From a checkpoint of a small self-supervised image encoder: moe soft, 11000 steps.
Rows from expert 1 of block 7, named by matrix and row number. Rows with one number belong to one neuron. Each number is 128 + 32 x the weight over its row's rms, rounded and kept within 0 to 255. All counts start at 0. Numbers have three digits each. After the name is the row's rms in percent of the matrix's.
# gate: expert gate (model.blocks.7.mlp.gate, 4x320x160), inputs 0-159
# up: expert up (model.blocks.7.mlp.up, 4x320x160), inputs 0-159
# down: expert down (model.blocks.7.mlp.down, 4x160x320, transposed), outputs 0-159
gate.105 106:099062106086076161153187136131116122066166155156124102166132117085104092087115156081126053141157138181101119038080160140130110112139139111131114167113074083127136155122138133105082174125178097207131131166137107144110165064107167139139086120136172152128145094115147060154152207174134118183218124179139095124139120165141159131179157102154088107090140157152168068128098101144118117146112130153175128145116144083159101138147130154133122147177104134125158092140096118139091134136146088
up.105 102:089098113122111117159147102133128123152198166092127075217130113115102091088090114099094059102176142200126150044064152123106097098140105164110116187109119065145101216123137113066089132110138102108121149174114094128166136103145098079156091125126167169103186101106115126129130107130149122189146127145117093081121148202133114160190124140121085102085122119150155125109139122103155144108112146154163130123080124179167119112142168111129180177162097203156138087132127144119130087120147138
down.105 094:116160100089174062103150171138116064141115110129143119113179171109120143157148153072104173111139116169139134185130155095130082148141151107160129184172151080153131157101124157087177188123094156158162125076131139111190164082213061129140167125154126192165096139124136162142153099141138149153126158125122065120103145170151205145148061098114146105084122140192121171126188107179094118154135163148125112182132096127118126161164133120149135212102116163123113122099115161097109164124161114
gate.106 106:169127092131111081188134102132121120143122097169120136098141148132105084111125121150161131100130120102117208099102147098149139152102136096038090100151132170142046076116129077207157144142127125096076117106114120107132104098089092126064117124137124118164055169194107113128094131156085157128213114151128175205138154074093108104095156105165101137187145124148119132144112102036118145082172158155137127131125092187115108159112176152154109138081177093125133128157152124134174144138116118
up.106 121:125138119173112184087107123103133182121131083152154143101140080100089126147140087121133140157123155131177117127122098152156078123126146180209145082104115065095154147141138124138114117170127090128157121124199163141118116119142138142127083131085109172098159096135146188082118160126169144094063120144151132041193080210112125121121150062093151125081114162106190136074135155144124101088095141102090114080139175144167117091186101124094136170129098161097115101136141166194194089136151122
down.106 109:142079132120167147115121166179201073105170151155115160099111080147153120135131186132115107133132111074183123111107085117154182102157198190143137170092142144098144094148155144115101142146147114095138164097075146064087098053084151073115166157053157100127099096122102104172163118128136152180140130126104141110175174142213151146060057118116090163120115110146125103197126085121110098156096150107126126152107110115116119123102113151132150127219110165132116115144156166102132124122159146
gate.107 072:217110066161170073114141127160178185131160151158113116127129129137122132085184094099139153086165149108126093090095093140157163098108129106072149170111094084182148162125093113097109105159155090163122144177131131164064131157116145096072142122098058117144156088141110147188186105146177148140103195128146118157113093113159140089094147127139092130151122155124136143138120128044106157155166106150136134105070116162125138178083152190108128123120137131052151121157089171082156136128199125
up.107 081:104113087107157097151118082146143175144128118166168082139186208175117135127171103128101128148150165162133146177175105103161157107098149098145181132136133178141094133159094135102114161080131143221095158144162131133144140118125158071114052130105077099128072105106105087165146119097105128148122142158158045130117146095153148150113109109160091150170139132168105172106107151153102144067087121139070123196105100159131085135117129141192102080173107208135117132139052083125157110121133134
down.107 072:137068159146106086122160162136123160107109144141167087141062141147129073059172131149145106092123161175159119161202150136041098127072161164144129090109191091204119180148152121165130157137157154169131100128129095115139148125139127139164225181149156124126130117117096132110096139109104131167182105158189111082128128124097131137145116103134150074156156091104134140136147107082147126135137094126159152126121130092122179182143148050108156101063122126101115200166156187120095118114160107
gate.108 109:107130125135123105129177087143166122126144133157153207156091145139152151084130183164048112177109162134091131147165118141127095081116113122091055063114107108131152131079128170154152110121076176135112120103192166163096121102114113156116130158146124170102084110055109077141122153127042113130151135211101128120122151130130120138135076131189099130190166099123156096098162099135099046129201053119127130161121131148103066110108094143110090122154112149177117088119139152140139100153104137
up.108 094:162163134106056102160125179156148153138091133076083102100156057111100134175115085112169116130171094183159195097123102105145136137081145142173194152132169172153131107101143094080157170144194079117091099173125087115116087111114174150167110089199150105111145123150083197139145115128162110066121146078140143104148065160168143110129167124093147155100090173145121123097118157153138168134087167127098115134127154093149173073122068154137071179103125103134147165140123132135169146140111117
down.108 110:119133115096148110144110086108150162127150153215142130128094095093078133095133096064105139134085118120117106178119057103114139137099120095166143102164112130137115120088151124069162084148130149171142137093135115129084104066083174109113196165098075119169148162138183088123162126146124118172055141133110125086089159150090108138142112146092094113121112104165077149118108139152150123120147145164144115111185134173135122172156113172105026097169123196080118100064120131164187087160162179
gate.109 098:135106141130118103093063130166075138125113115184081118117129166080111097130075135145180147162162101080141117157143141108142137120110113130082093135084145137057077134179156155174151126189189146130143117148143080146055105092113181185102054135145104133139104139099094116200148114133113129093103149134120177122180107152123160141084087108178184163118123125110144148110162123149092149073106140165134132166126156046087120212097155122123099083133173156159123172148176154118187146123135131
up.109 085:124074095095163132175083108150094181107091113169124140152159174072161133117087086165124129168136129082174153145180113103158132136128162123112122130087144091084108103150135196171103072172199173093146117140125121167106146090103186085125105107112103173096111138133141107169134097078137159108078107141113168102160118123108130151098095131176179136124152153096135128147145163098097137108097140157110112166166149050121133181061196102088116088148140181164145143199129116077188158111085131
down.109 097:124095141090050149130146192188145175142121156092144155063073148166142151207116092104095114121158147184100186146134167194150083139129098105110143135139157077153121101133125149111125184091129138139108146112092161170108187072170094125137102135142163119120115132119187159156131125163152154160132086144165134078136145145168093165117132161172146154086145137106077157102077068130133112090115102127154119109153152223139092089143126181110159154140120162058120116072072159127104103140140112
gate.110 117:210137164134119159104114146105157112099165060098121167140143126087104114149142127158148103121184116140120202097128103168136110092188099194076151111124100149091162122075138105109118161097147132147132219086092081143185132120083150143091113189160133139171128114120173144143144111165160107088129154158105158124185127132119099095048146095110116116144139119066156120131081168153105130093168059115121140165173104145142192151146140155177133100092138105101135181103156196127186128138104103
up.110 112:177128134105087187111132165141113146116170095158121149137112116064127151138132158158126115141116147099127191073110112114121147171136153166129161086121149131077167109153146067147121155111134108154118163070118130097148117094108130089109172180173179182160105155108124154226107092165183068149130160159146126156123164159125116075119149110124120149082125116039163113143082100140172137059130035090100096128149119095133122124103175165104101154113144120115130128121149187158206136145079082
down.110 114:160102163178104119092096165163106115065124203178095136121098084151128163105128193172177131216096142141150091089118172146172065088150126127108125140145125104097091076127140167116150178129139125124124088102142152137095155147135097130084146127128109137076125129114184098117131120136125155118121096125091142117133141179101123149073159045157151181184136126112124134151123116190148124089145120133147108151136102060045157205096169091110092144108153145121129148174084144147044129128086109
gate.111 111:162186108115116092132121168152130108144105058144159041128109122139131191168158078129133093118072107146132089060119101100129119163113077150113164132141120152120113119169118157082136184100122139057182074123150143124124175129128153099199145144094147143088129110148065106125129143069188145131114143147152144124133124156110118105175121158130110150175104137069168186131108185050123178114119142096131100200086134163117115163136229077116087102160120122089163130123136151102110141136126120
up.111 128:174133118115156132089190110123163145151140048162138069138090155100127099142121158115091143160082116167110113085084119121141062138131167213111158143127072138089132127042106147113166141134137163085195127093126133168140163119142125134147117150098105155192143159147094147087124124102186166048141092121127125118106115156086113074104123088139122115177101114217148157127077135114093162088139128139131110187141107196096180134173154121144127112156161059102148120132119166118118167113117172
down.111 120:150162098149158098142127079134124101075131169120196187102109099153117153093128126148185139124135151134174114063110180140151121092100135190100139140147167096113166072147189149128158149098136114109062133140102185132144108171076145172139103115113110108045139117148116108117074145087172178172172123190101154193147136121118100129119176132185148113126194169052095123115181164097112130107137147151146140123110089083170155144076125112160137126102142189168140121128108145167133066124164148
gate.112 037:124102145149091126114162099105129131123086190107146064103160175076089081094072107081153145087143153103127129151152108126163089125105128094147166211138137128133114066134111119132135152134047123123092137135146117125134058143119108159158136081133186117166131145090098167135108103116141153093166122140127060153143071138092098137094116174163172094136130145145120131087150119093177178120045124147171136123122178082092070093150114120214161124095096096123120156099181132193153083145081148
up.112 048:094132141118131138094116141134118134127151139143157167133096122119124122107153148151204160179145135081133237158179130133129088164176139098146147100136094159122189080167155095163126149164119125137127032062150134122088102187145156090144086109176132094139122079151151071112134127119120156145145144186169156199130076087075178171118134148094152172108091078120161130146144163108122156099131097140157153132124155111135167143100078121072157115148072156176134107073111093165142078174122147
down.112 040:088091076112143071131203122140130148174151134128130171108079080161099150103133108105168168120145121134143124170176152122192073122104085132101135095123124103104064109145131123087123076129120149115083107164168156132101130102101133081140116086098067176144151165168103163143153057147138177098119083169112104101093107158179132140152072088160076091097157059126150140128157131111145148076106120151127168082014111111138120138118168128183134140100098106152153116147136162130148109211133137
gate.113 116:102131082095089099172098124190155154139123130148194057126135124094110101181162117140145095127110149160123135132118091160195153075135150155127122126071113137086124143110083111125089198127149163152131123183122107137166114191127140101155080138110166083143016176110136108160054092117132094187108124168072122135138153179139134112121170126143129121181147099137085128133164099141138105218138123123149180121103146142152149164082124130079182109197118115107070094146170129142123114127145111
up.113 116:129123186151156117161104113148164065132133165155185151123129125143109164122138126124132153153104122202120164169143056105148142158130159157154095116139145114135135073107093227043112082097079099154134154088122131104080145090184108197173080129131082123126105071112070129113136112053129185115139092115109121113166144127138138152118107110134158112182087158138137106134084151168144131172143154138117125157185137178164136069087103130129129130099050129151102068136125135150181093097167141
down.113 118:120171149164109152131132116162146128166151145087180188149151119160135171112079129133103108139141086073100108147112144129187160146148143153122098149077117103121106093128109124169151121154176114104134116144141147070128132083134138116131090116134155165201134146090140141192156117163143177188031106134207069091128179119143131126063125173148082125154132114188174055145149155155081104102120143160135116153206145108109175117080127100113175157136135115144157094129032094115148160152123111
gate.114 124:116084075120153162127096109155109139134086168160161095157131146123141075129092203116160097074093080126148142106120176104128113144093127097110098127088165136154124141143175124134085090125123109130155092114097096157192129048131136150125105168195134097164158126172142102132127107128154174160134131100105149135113199142109117170136185081100196108077175179100090103156160169147150137131139087158175127092110146127142119189124124114153125062124152209127047116039115119085131146159137128
up.114 136:145142146193148143104142144067200109132183076109147163112128107176145172093150113131095148149164199135115088193134131118092131126143177148167117086114107103134155098031118153130135143111108104112105191148161182090110114161133070135110164127075145124120056105090090119096152183136149092146114153146115092136121125106145155090086069201116102126182107083136161112148097079081099078170134154096107146103113138120127129100105134100124112128148102059149132091163207156156121104102159146
down.114 117:159137131168149113123143185103135136116167144166124149147160125139150083175144081099097105134171101193128188160097119139155087116124170185142089167120182155160139150125099136138172129141109114137086087100120116117065119154146101137116108071086172089100152103141101154085115073114190130133122125147148144135076141149135142190132136105203189182129142142117236122147185111112133193179122115083109146145080155145160112125106090126132127085152106026131083156098128089122122127127185099
gate.115 112:132156141114150127115100097133090151057131110175136090182116084146132145134157090153087096189038170128099153143107108176043123154130123073200177134150109096121154128180117103169120067137089196116165122146065148085146092134093181152167146110155156129071126113094124186118137199147167158147129132110138161130151108091086089059128056111125109126197107137163138094115140121130159129113158140153094093100106150133127123159106128160117166076094136074090142109134164139140148153137118111
up.115 128:011108138150153090086142125117135107136124088123111127124168054116159128164087149064148108160169074136105129152172128147140100119195114063114163109143146172107196191113137097149121182080106059102150112126140166157075130199118094164156089134165155160162119114119129118129125079101123118087087107155176061161143125118144135151133193136153160133108114080120135120122116098147161104118223068120123140150153136135149139151115175082149113148101111144136070109175141137098138098134101145
down.115 109:187174168122130179121156148095170134133153187131089166136120095041088124160127130115110158175097163177089087110146162115103188154108135146108084161113092062068127151129140121091119176121106131090123107137108158117145097154142211112098088154135209084141130077141162136057127113064131090161119100142153084154142144124141123126141071117175198144126110204091141106196138074120103095146138107169122123112154148130134130168144047157132180141151121118117117141142131141099112149102144123
gate.116 099:125084089094159144091086094090151151134139147113134195118144172166150149109140190132164142134099066149132141160142062152115099126185075177131163144122162109127134098098179098147166121133081131111118168082157150108143099118187151144093150232179126138106132153218130147099132098118132082167156147098130058108153103117072114088135156102097107148134121148121108117174061057148124116149120092071095100095152120135072131151125086151146122148127141113185090135130071143094106103123073100
up.116 104:122127130118121104171115148154121132145112102172152084124137163101073085140143080122100103114165127137162140137195190097108141114075143053065114122174106153166123169177109170085135133120152134132164123115106090124097135106099141103187124061071117144152133155079179137168115161140083156081119103158127188144123141149124107167060097178140107085121148129126188135112158187105116135120169136191180126161065173123196079083111149163114092154111084122074169153159131083153139156162164138
down.116 111:177065128125138151075167122047149124094100119074168139037120132124140148140097165071083157119133137079076076118077200089113109161100093159130161135148118154130143095128103122161103109151105131117101144130135102105148176116189155131153156166086106155120113136060132144075142111162097117190176107136099200051135103133141127090115163165197153080114156152124143165109137100166109138110086143144074112159121158106159160166138127099095086091126092119098126075098121128147142158155178105
gate.117 059:059141148097162139129097131185129141128118134106136188119134123107093130106175145120127111146100071162154146076165140130177126151120124117111080187139131148099158079179130081116124118059181124144203158132143138060143147112115120091122132073117096173174096088137166162139185129105111079082114169121161149061081146094104171148153168153145124075131117149160130146202138182146188131107085105073149130131080122121096154107105151141138182177119106128100097105167146080194091131138169084
up.117 058:133093106191091124095058120132096111153101119123099104088146210135113142123111118138120156139120085082137175150177133091094104166101135088111165144159140144101101177146156137152152106144053115139151093125149089128106057148127124117210082131154131090167130200106095118150167130108079145079190107180112156110155116111131145131139137147086156139059077173117065087098175097123132117177176141173115149133124118164125132059093110152115160070108132075186156183112168113118153133119130099
down.117 059:093132157137140134094138148148160097130086116099128146109143099125186170103157147076161118132133111099161016064114166109173110185128119103136156121098153118074155103171128055128109110143107143169107143121143128161041097149139133113104182051131162147158138116117177114117077154112094146194085164176144079165169157082192151175159145122139092179113133111155180179147169159089127126144107129176128111114083109151165139117152116130071126100139092139164077138108159152100110151178142112
gate.118 038:165165117185155137151140131170060086174144133134092179071142131095079137145096138082083098113114094120098106161097138150134131167173078105085117104130140128094126103188131109122118152113062082122122133038125181098191185117129111114100173143154069121113153132142120110153152161108132099147176129109162125133071146124079123161193107123105137126136091157135109177062116128070131147152085089138110166100062160141097149155170113189168160157144128164055151139088137157094142174096154128
up.118 042:096122086152130075083101124190085095181124088131142157112151144131110140097116161064083177108170116117078120183139138168099128126124027116134172166127134159071136106109140165134174114148174153135165058134154097105104181070144087085193145164128168129185145133159142150083133114143139159113120137132140090157164139138105174108096097169128133143116142180089098159148096140138170152083082149114122139134133178089162141144150136111188100109090059092153095077139186149102098144102147082
down.118 035:138049103147112078094128132144153139183129120160134131154176121133164137132113157133138184082073114162175107082094132124067128107086155190187170142128093082108053097142076098126138114142156167123124120127147144134147153185100085053135182128140125096131104108103102137091132138132126134170108104132088147106116127107140091146150158127128180117117109110144178177179104139202138185172119131119072106156120095149132213127134179128150104165101159106141095168135227116171118179130159101
gate.119 046:132178159153146070130085176097135179156163177120063066203111168146112092097180155169106103159151187128173069113048108170126107132126168105177141124137139210149102136134173110179151112096149143092128130145114132146103167106132131105119147146132093174154133101107145093166166171097105103195131136123173095116098131154094112078145159148103163151170074113118112139094151171105189115146138216181152105119094128132116130125113107164148153082145126106127125154118116105101149114147201094
up.119 054:166198135104163108158133155140153142138105123154086174111151070151114072167151137199099131167133144163185082162090184164140129100177113164166077095129121160102083141138107100123174161128154163139157089097125101149097149149132156136102113156127134111146106145101115105192167089157110091067142152171094165126096128159100127157106181122205109154112116109145123155118094110181161103102179175126147103040164142134070108109094105149173146097106134102124183102052130114133058140115166099
down.119 043:137195063157124142100076086172098124111141098129106175107215133122112158143124145153167199163134163140139159147148135135145114106137086101116135169130097188179111120155093092066135127113121170172124120143149136132184138194158122138089109103115155117129154104113146126137183154195114125120098077072122160147135114120193108149154094190177138070106168108072122145146137139193090125113158079190111092173163134061135105152145213153131165099157163140113096112168093135137158133128124113
gate.120 106:108169097135159077148146143160136096174163096095078125165120154129132118143158127090066154138107110164116162109166103105116068117216188088130151142168162121154138080122131132084039121132107110069096099090178127158155169128157201108131089118167081115137120126167179116157167136110085075111129084158127102104113125127067141134131109106139128090097155126162082120182063147138154219154162132090163108134149155112105110166115063149110124110146109140184104122163174077125156123109151156
up.120 106:116155136146106122108158177136125130153134088081073156183140150186122107105163128110090153120060086138137179139146072128156132141210161111091167108120133111116148123091200109128091117131113061125095072072157140158173143095106147132131113109186140075101118182153139094135137137139064091141095099174141103129128161106082077150129171096156123089099097102172095141120090126177163203148190156171138137158145108125110169175087031121109118088148102146106165082127159114124150143119120103
down.120 108:165109154149125127128089087160046093143192148127128157059145158127109198115101148109148145180162142148112166135111136118057177125055131136116126130085070137105114137136111147198121132153086079089169157151109149100131112142117093159092105191182082116096134132114110125141119108142115182103147178137074036093099145081098113134133159147065128115146125153099127162084173155096129092185098109125122085124148150151082166126122136099136148115128099097146141111173123124131060091217142123
gate.121 095:075124125094074170141144127116154078068167128103097154116069110170148164177123122164135119086099093089115152186209115143166170114137102121148137110099101064109154117110093169159137112134109130146137139170120170154088167075113125124147107097164086110091204147082156110109144192098101122122182152180167179123157137140188129073102184096163135069066098159161115051148101088161112090138178159130132120197132121126127132096132152119123156141123114117184152138168112108138130113086139105
up.121 094:080134105101062182142079088138144148133185146128093132114089151130146133139096152161147127114131119103138141133143148115051114135114105086145091094151115108110067114089105195146134069097082128164159134143126178178125195047151111089166128097102123140119134119080172187127137173087121099131153132157183176154171151158167159093072163072178111072086105158161132085145102116089166127144153190125142137174114089135122120108111137117123164117102112157212156148148153063131145083095128112
down.121 101:128144126113121041124044162174122101126126132104105126169091104138058174187145090122066147137153113145138171144187149189173112122154153101142155148115147164158100166143112153113131165098209158132126136127169150126127078153131094179151153128154124183135122120060129111107115074082170143122044124186183114104141137121148139183140119109159148059144120115131160102135136137167099100136090137096121062083128076128079116093114168121173135157102103086170089123146108066100146151134129108
gate.122 107:163123142122115122136128144056181143122092100098115168114170138140105099108168079112163171128188108093073137187134125144086081197136115174139102103156093105091129177197091147132106125141119130131139008133126168170127150185099098119158151097129121153108097080119165071138145114158093166137117110148113127158164120122136105102135160148054236078086156083092114127135113161147114142126154130107114136076114083121129128083189091126124098114136115188104180128141109080138119117155133099
up.122 083:125123116144130153116170065176113174204106124106124095145068127089205188076097174103109126120156155158173107103122136109101166092129130137173106137115096202178131175136129136100171128128137073078123127066130089130113057125131115117108118136180118105140114193195107139125140155158107102097115094119077210100170074153138129110129169131179034155140119114147148057156145151120143145116103110134129116146156139122156166202099136114144156101123118131149126109136125141095172175107125183
down.122 091:147171145141109111160155100134155128178132086133143131127095142140113104154157079180102200145098135159152086070168126028186085069096123143096122115203100173175156116145158161145125110171122120141141067084156156141141138084132093104115039105141143186115110147124124191140096109118099101088148118156085110102116144198117143148142131128137154118137137079055141122136144168099085147085142114162132087105067119131137184093086117138120133151126110169134113117192081128162185092089114126
gate.123 039:109142171073115135107151121138104112125146124081093138089141126122087151178133082125147112168125135127164127189125106117123120189153196102107160067147102179189107154092111086130105097125138099072143152138114157079088164109172087079168095215124172152168133127154150169206168196123118122112135107106133165119134112150159155110105109099139109116116147216161134114145157055059172163117141116125152095120109183079124191155084108106146156144091084118119128114133140103087106109104073156
up.123 050:125160120176149148132166122154149127101114203164154142107110106113126082077118168091094102094157103123106138142093087089107179109143075119177146120106101094091144171122066175120121087108088148113166134106089110137075193086101091121073128137174150096126180151126079089134099098159115167133169118107111053107144208166150072143081109141112154193150071167111095158130084141115102096174108137101134101131141099124103111145116080185142117116068124096076101061126122150173137149164102144
down.123 043:123061150110152124095109118114163097155125179162091091138134098123120087136132134168122119110153128141110156113140142121132146143102170144118114115166128156113136071147161132117159159183063169161142186127090131120058172128113154105216192161079022140140152108138178133140115115146143120105154120112135176135110162191116080140077110233103161088126153154122207149126104067089168127135107122088124100149159158192147102094115146129088121139131074116128089095097134141139120111191171129
gate.124 145:124151150174112142161085168093131160130072200123106135158147125129136075119113096139140176075061129131095128131143156130116150223080128118131139118143102161055152176101087094137121115136136106134152117146153116130145098140126118127089132116135173175121068089169174152096095097145150176103137076122129087055165124185148132175078157137085233114144106121119114140110154183137113148148148161130149168110095082053088135151143158136071136152127091091138094136144130096138162102161178065
up.124 135:119126185124135121154101148109094176153104204170137140135127136089136117141112101144131159069092116152073122138153160120108166250123155113124110124166144108092137148145084088132182099128141119149139163111146149123172097137124122106092111137129121136143083089160146153074077083176116157121151102089116098055200135190128111194113152140064201090137139093128135145094115173135144130092144178141138148129106125070091076129115168152071127149108089083145078142168089128104171094154138065
down.124 136:147112086115117172104071093106115132069136146141090180149168132189158160099133131189098091137151135158207072085159124167126146081067168099116103112131161155118103090091112132123136087075141104081117123110085098098112138105118119121095140103068077045165146142181122106101127116203151089184115124109117160131088123147131190165139129150099122155111183145156110108134137078155087146112123119144073102138131156116119173116127100157147075143125172179113148179111150125033077104149115123
gate.125 102:160065148090101074084086110176116141096150133168118210074153105111121108112139099154110159196154145137178133162127115107147089180172063110129119079143135114126098185197155126139175085149116072181128056141094117116079128078122165071152154079177130085127122147085140144127084095126114155114134098070152158170147171121145135124147109098125137152163142103155193140168100120115166125117156136083165146123140104092171134100138133090142091088139114176122088143176083149085117101104159173
up.125 089:119073142138118081133107155155112149112127109093128138147164138097153100177202092156103180141090160154161101123136123144135130116160122176148097088109178124101120180162131119124159085167147126130119073187085093135160065086136186099094139084122123120089088146154133116152086103120131116154137080081142183182109166141103077107141147103103089122119175135076191118168163151152086135092152139133120131164154105123177131106127163063151113068153133168144058143136068112146177086054173190
down.125 095:127141158091183210117156188127127126183183067123153087207141145100140135136123083154085125151103127101070155171098123117121185145175128108148113119132085135135118118156122171139115130061148066105094100099190127062146062089156114196131085141135159140129154127178126058131140173092143153157158138120100121095146123163160113065111140149160120149119164209085102116170132137128146091120096128102162106116105132133150099088130121147151182128064182100099190124125096128135110116099139153
gate.126 072:191173109121065129098134189175147101162130116126193128120158120098140114127143076098160171133079162167180142053128163114117083173101204131130070182166100164122141106098079137093139127156069107145096106089150102134133114116178077121145061106131141165115086139180141185106163132156122125160145090166090151159127160129115139133136149122120112147087196139105070143161160121170134088151095091155164155152082077164095188125106123089098140129105142139103099167086165124136125099116152072
up.126 067:078143169106134158178121084146107102074085123133113116110071142136100128135149124117100129083145127142116117165141148145131174071172117121106135068143126116117122121138209137208119116148153175150133138137127132116128101191120150093084171188175090095139117123075093090139096092099160147062029159104153147081161162125136158131094145116140122119186082136122152145104092140139144154102178107066083103135207124090081097078141137160078059125124129098096172125152102130160117177112150176
down.126 082:138092130154134124218052111180087143100130131096081146086145180123170172146145138110134132098165180098115134099111072069162090106145068186159072102105086074139160098156107115132105164117070125156089140170135115103126128107170119097070112082097143152146100093099152107169099146131148151150119162119097087135091169093114137112115147159098126112112147106088147078128103153151112115120067120112104110096161127132136125080163136109155170054127100096105062167175131150158212168165167113
gate.127 105:118127115086113098131115199131086081099136085136101145134113165143160151122133157100134092093120097136157173132160093133126111099137099119100116123113125155117137074085144127123132124162148123126144084175071058153116167120162087178120127184176143118180148092162163133173097156099136161155114149152128117100128179105140118038092145095094142119143121156065155110135093115149135177102062174206211130179146083119145073113172173160125175068131162115173105164096103138130122137161040135
up.127 092:138114163118110206072122079062138136097090187096135183152152130146090082104121115152149180149201100102164138108120102143134159120128143183107106108161089152120117125118146127112122148073169167132084122071130207103178061160187118071133116094090122119095136100114135150072151160195129134149110169112138142152132062195122117154123130150165067125133127151116097141109127165108150134147134101048062154106104141113117200114072094137154085130099092094111143106151154147112122103126154156
down.127 115:084102115092179099108131111124089110137091143181170129120124095127119158091168107063192144124134113090087128140112088096161115133089082123155162168088111150111135125153128111071080113115144170098089095088169099134166145135099114093157152162099138092179141139159081127117090196131057170127096134083089149102164132108113151043076090168153079153138168152045142188139105173053111176131098160173118169098125094106102112140120105131166138144168155096144124128096131169149103173109130163
gate.128 042:118101112187073134085110103168126103110098153098112098124128120077128108154153060084089111120138132132136094093130167116052128149108146096163122117194140145131129209183142150114129104081101132134115081138152095115070151130113143118140143133149122158145137118219090093078110132181183125167136115075080147094083079140070123138104120152064074100139122156091162102187143117111171085094130175100084155101159123093116117099146156153143111149160103077137176091158159053103124101173137086
up.128 043:191116144086131138191139105196113182127144096193123086092139199122082102120116151109110112139132074124147171145099147146090189105104104168117172154121071120122151134095137131110136158125168082127137127195092144137087128116135125203179132087146114111202185104128071113112150111176109108118085089138121108127089092111149076159127140101117145178140141106158143146143132100083105094125128134125110150167149186178169152127098122187106203142142073124099113106028132095120121101176115125
down.128 039:151108078128134123136120153155062064176103133159156077089139065164086145130174084145204112119090149157154118121164146207100162106122149124182172127096128122137110086144119090132149159180162077153131151110107127136086112137096152177110133120140126092163171107176145096140076106090105113088109110181122141131166146138128092125131169138119192150091081111103136179122128100179103111147120159117086093129134063105139118191082109169128161096115175202132082140148191147195174114157134114
gate.129 103:131125086130202099159091171108142140152157181123138147108101060117134138106143175157123096141067108098067129103101133135091135146153144139171132137104175115100140110136143149117113095107157126046129186097116176146141078132116099070153133112112134132103145122133073153139110124112103124157084197125155167108132189141094171161171068135154172178170198141079158172181163130167110139143144119137139105106076121170167147157128115159081082106137055127127045099158102166129170155109102071
up.129 112:173115107139168103114141114119188150151154121148156129151119121116168081134102141142131102110077156172128156142144143153108046129164114148190086132124069155127130138082146135168082102111157093127111162132120101181096103199118140172102124103092096163167172090052110092127095088142143120113130142085090128148141150119125103224168136110123151144130123046092148076153096146138089096175145116157192150144148091128133139164151072154157143162119061141145044119171216116152095138136141133
down.129 105:141143132149120169110143118111119159152177106149124120129130122130121142103133098113137170120162092093144111088138098093146128124104132115170072117134138134166063103136108157196149116102147066123164104146104133125085145140194068102164126199145159132124134130088118150119128126140104129102118103107126097130132124115204142088077140090050112114147098230222187121150120189141162102180163044079082132104200117147148147119160141115127120099149119088124099132155067113039172111139111112
gate.130 110:118131100135091125143117095119121127134094129071181141102125138164140058075112102152137181115083147159176134143128125124145141130178143093172050100070094141113091137158148155195083080154148139127138079214165212164119139132112034131130104138138084101100079146154083140114115113131164120124150117098145154133135149103131074126130114097064159082114181114078163159143144083139168126199128103169159134089137094084083168069134098105149136113144111121158185153117115110138137156166150166
up.130 106:098146112134094108121118110123102161112081126102181162079118148153091047135107120136134169125093113132177148133118098150083149142189143144210099108077117099105062089126128201190112066122151134106157089176128144163149063097126057138145153142109097086109103110136119171130074124132163116113128136112131159146099141111108136123119134111050183115106166088070206175140164101133166137204110106170189134117139106079134108084093149131168148128152086118167145157094131152132142124164137170
down.130 114:116128113122146167097122182106083133168134114122148106173134135167112140133079124182183087162111175104110119160175148126053166170186147074118132101122146098136111118163057090146135143175157152051134074182138130132149120171161149117137144138171165136148140087141099083056112138085135106135146167174144123177134126089131184135161105110099115141141145119200078129100184083143169117099079167127130131128147160205134161152154123101122156100126141104055093114037117141109139148094104100
gate.131 085:155158143080166129070078146135093132131121147107131107098118125117153090157083109154171166173082134105143102156124100109149145138121101123118151091167166184123191158156085131122141152157134154176129127140141104169068134148115087109173094153161029135130142176170145097112109093139137061107117064130133125145182161067126123174106076143158145087163103120065074128153117132113154128148177165162118114093165113107137148209107110103090122126105187096144095125204119099157064067112096113
up.131 074:148093081135107093138099101096149122105148161146160094080163183110130125123117115071153145124171115111078083168128182094147162142164115062155127103111141142113220109122130124169070095174132160160102127129128091071079075107193133120110056126137224113115092121124143077169145165125112150093124175170084141079120134139158079147159150147089126105131101208123115088080167090152144137150108139141137154136108122125158078135162137180152144182129155101113131118182120124112056118153093104
down.131 082:136124119121133147192125115136169104128085108123140114154133107129084086119134157183154140115130147146122121156068136095159147161147123116142138165150167133169176070133136122179064076101137087149090135120131130127087151116151142101124097149121076128135144104135184173112116149141091169128151158133101109139119105066206107067090153131105130122143135127060175045084110166134133046184220135137186066115124121116140140127092225132162102137171081155128159189135127134125069160152147120
gate.132 082:179100115143116114056161160135157139114092097110114072190149104155075122119131167146181093139174181114155177125095103137137107155099122099140109152100136122116135078140124140113110126172066150091137145058169107084121124092161111099198101126115102171083145069147089152144172132168116080112079154143158078120102121093145137121119065170117206177114108099130123129161145147119147157134151084153166113215157119115135101179181128122123181153101145110188175157136076168149189141117133143
up.132 080:106120145117149141139110057138136095143133132133120169031132155175107104139143124107099195115085096130157111114177150123113139107146129165055124139149126181090103088072102145116153114055133078141115126159089167205143152142119128158119134174164144089188126174143133072128077128083095192102129154045099168127183122179137112137138141092127088122135150161118124184091129085110137120123143166182149112053081114163104178125110074143116113105112127108098104093129149083136076174151130100
down.132 087:170105160088142096086169060122124138107133129069119132156177084109048094156092140120132149183101155127162140120145115185096118124160194150172145163108177164113138108138113110106126067115082112101112109149158116094153134095108128090188119131128072161122125163109121120156147084124100105153163076152164137134139107107117143145137105128123153137117092101142120169185120122148108105146101152066127197159024124079167084152113154157149160187098198100123104047182100147110127128121152187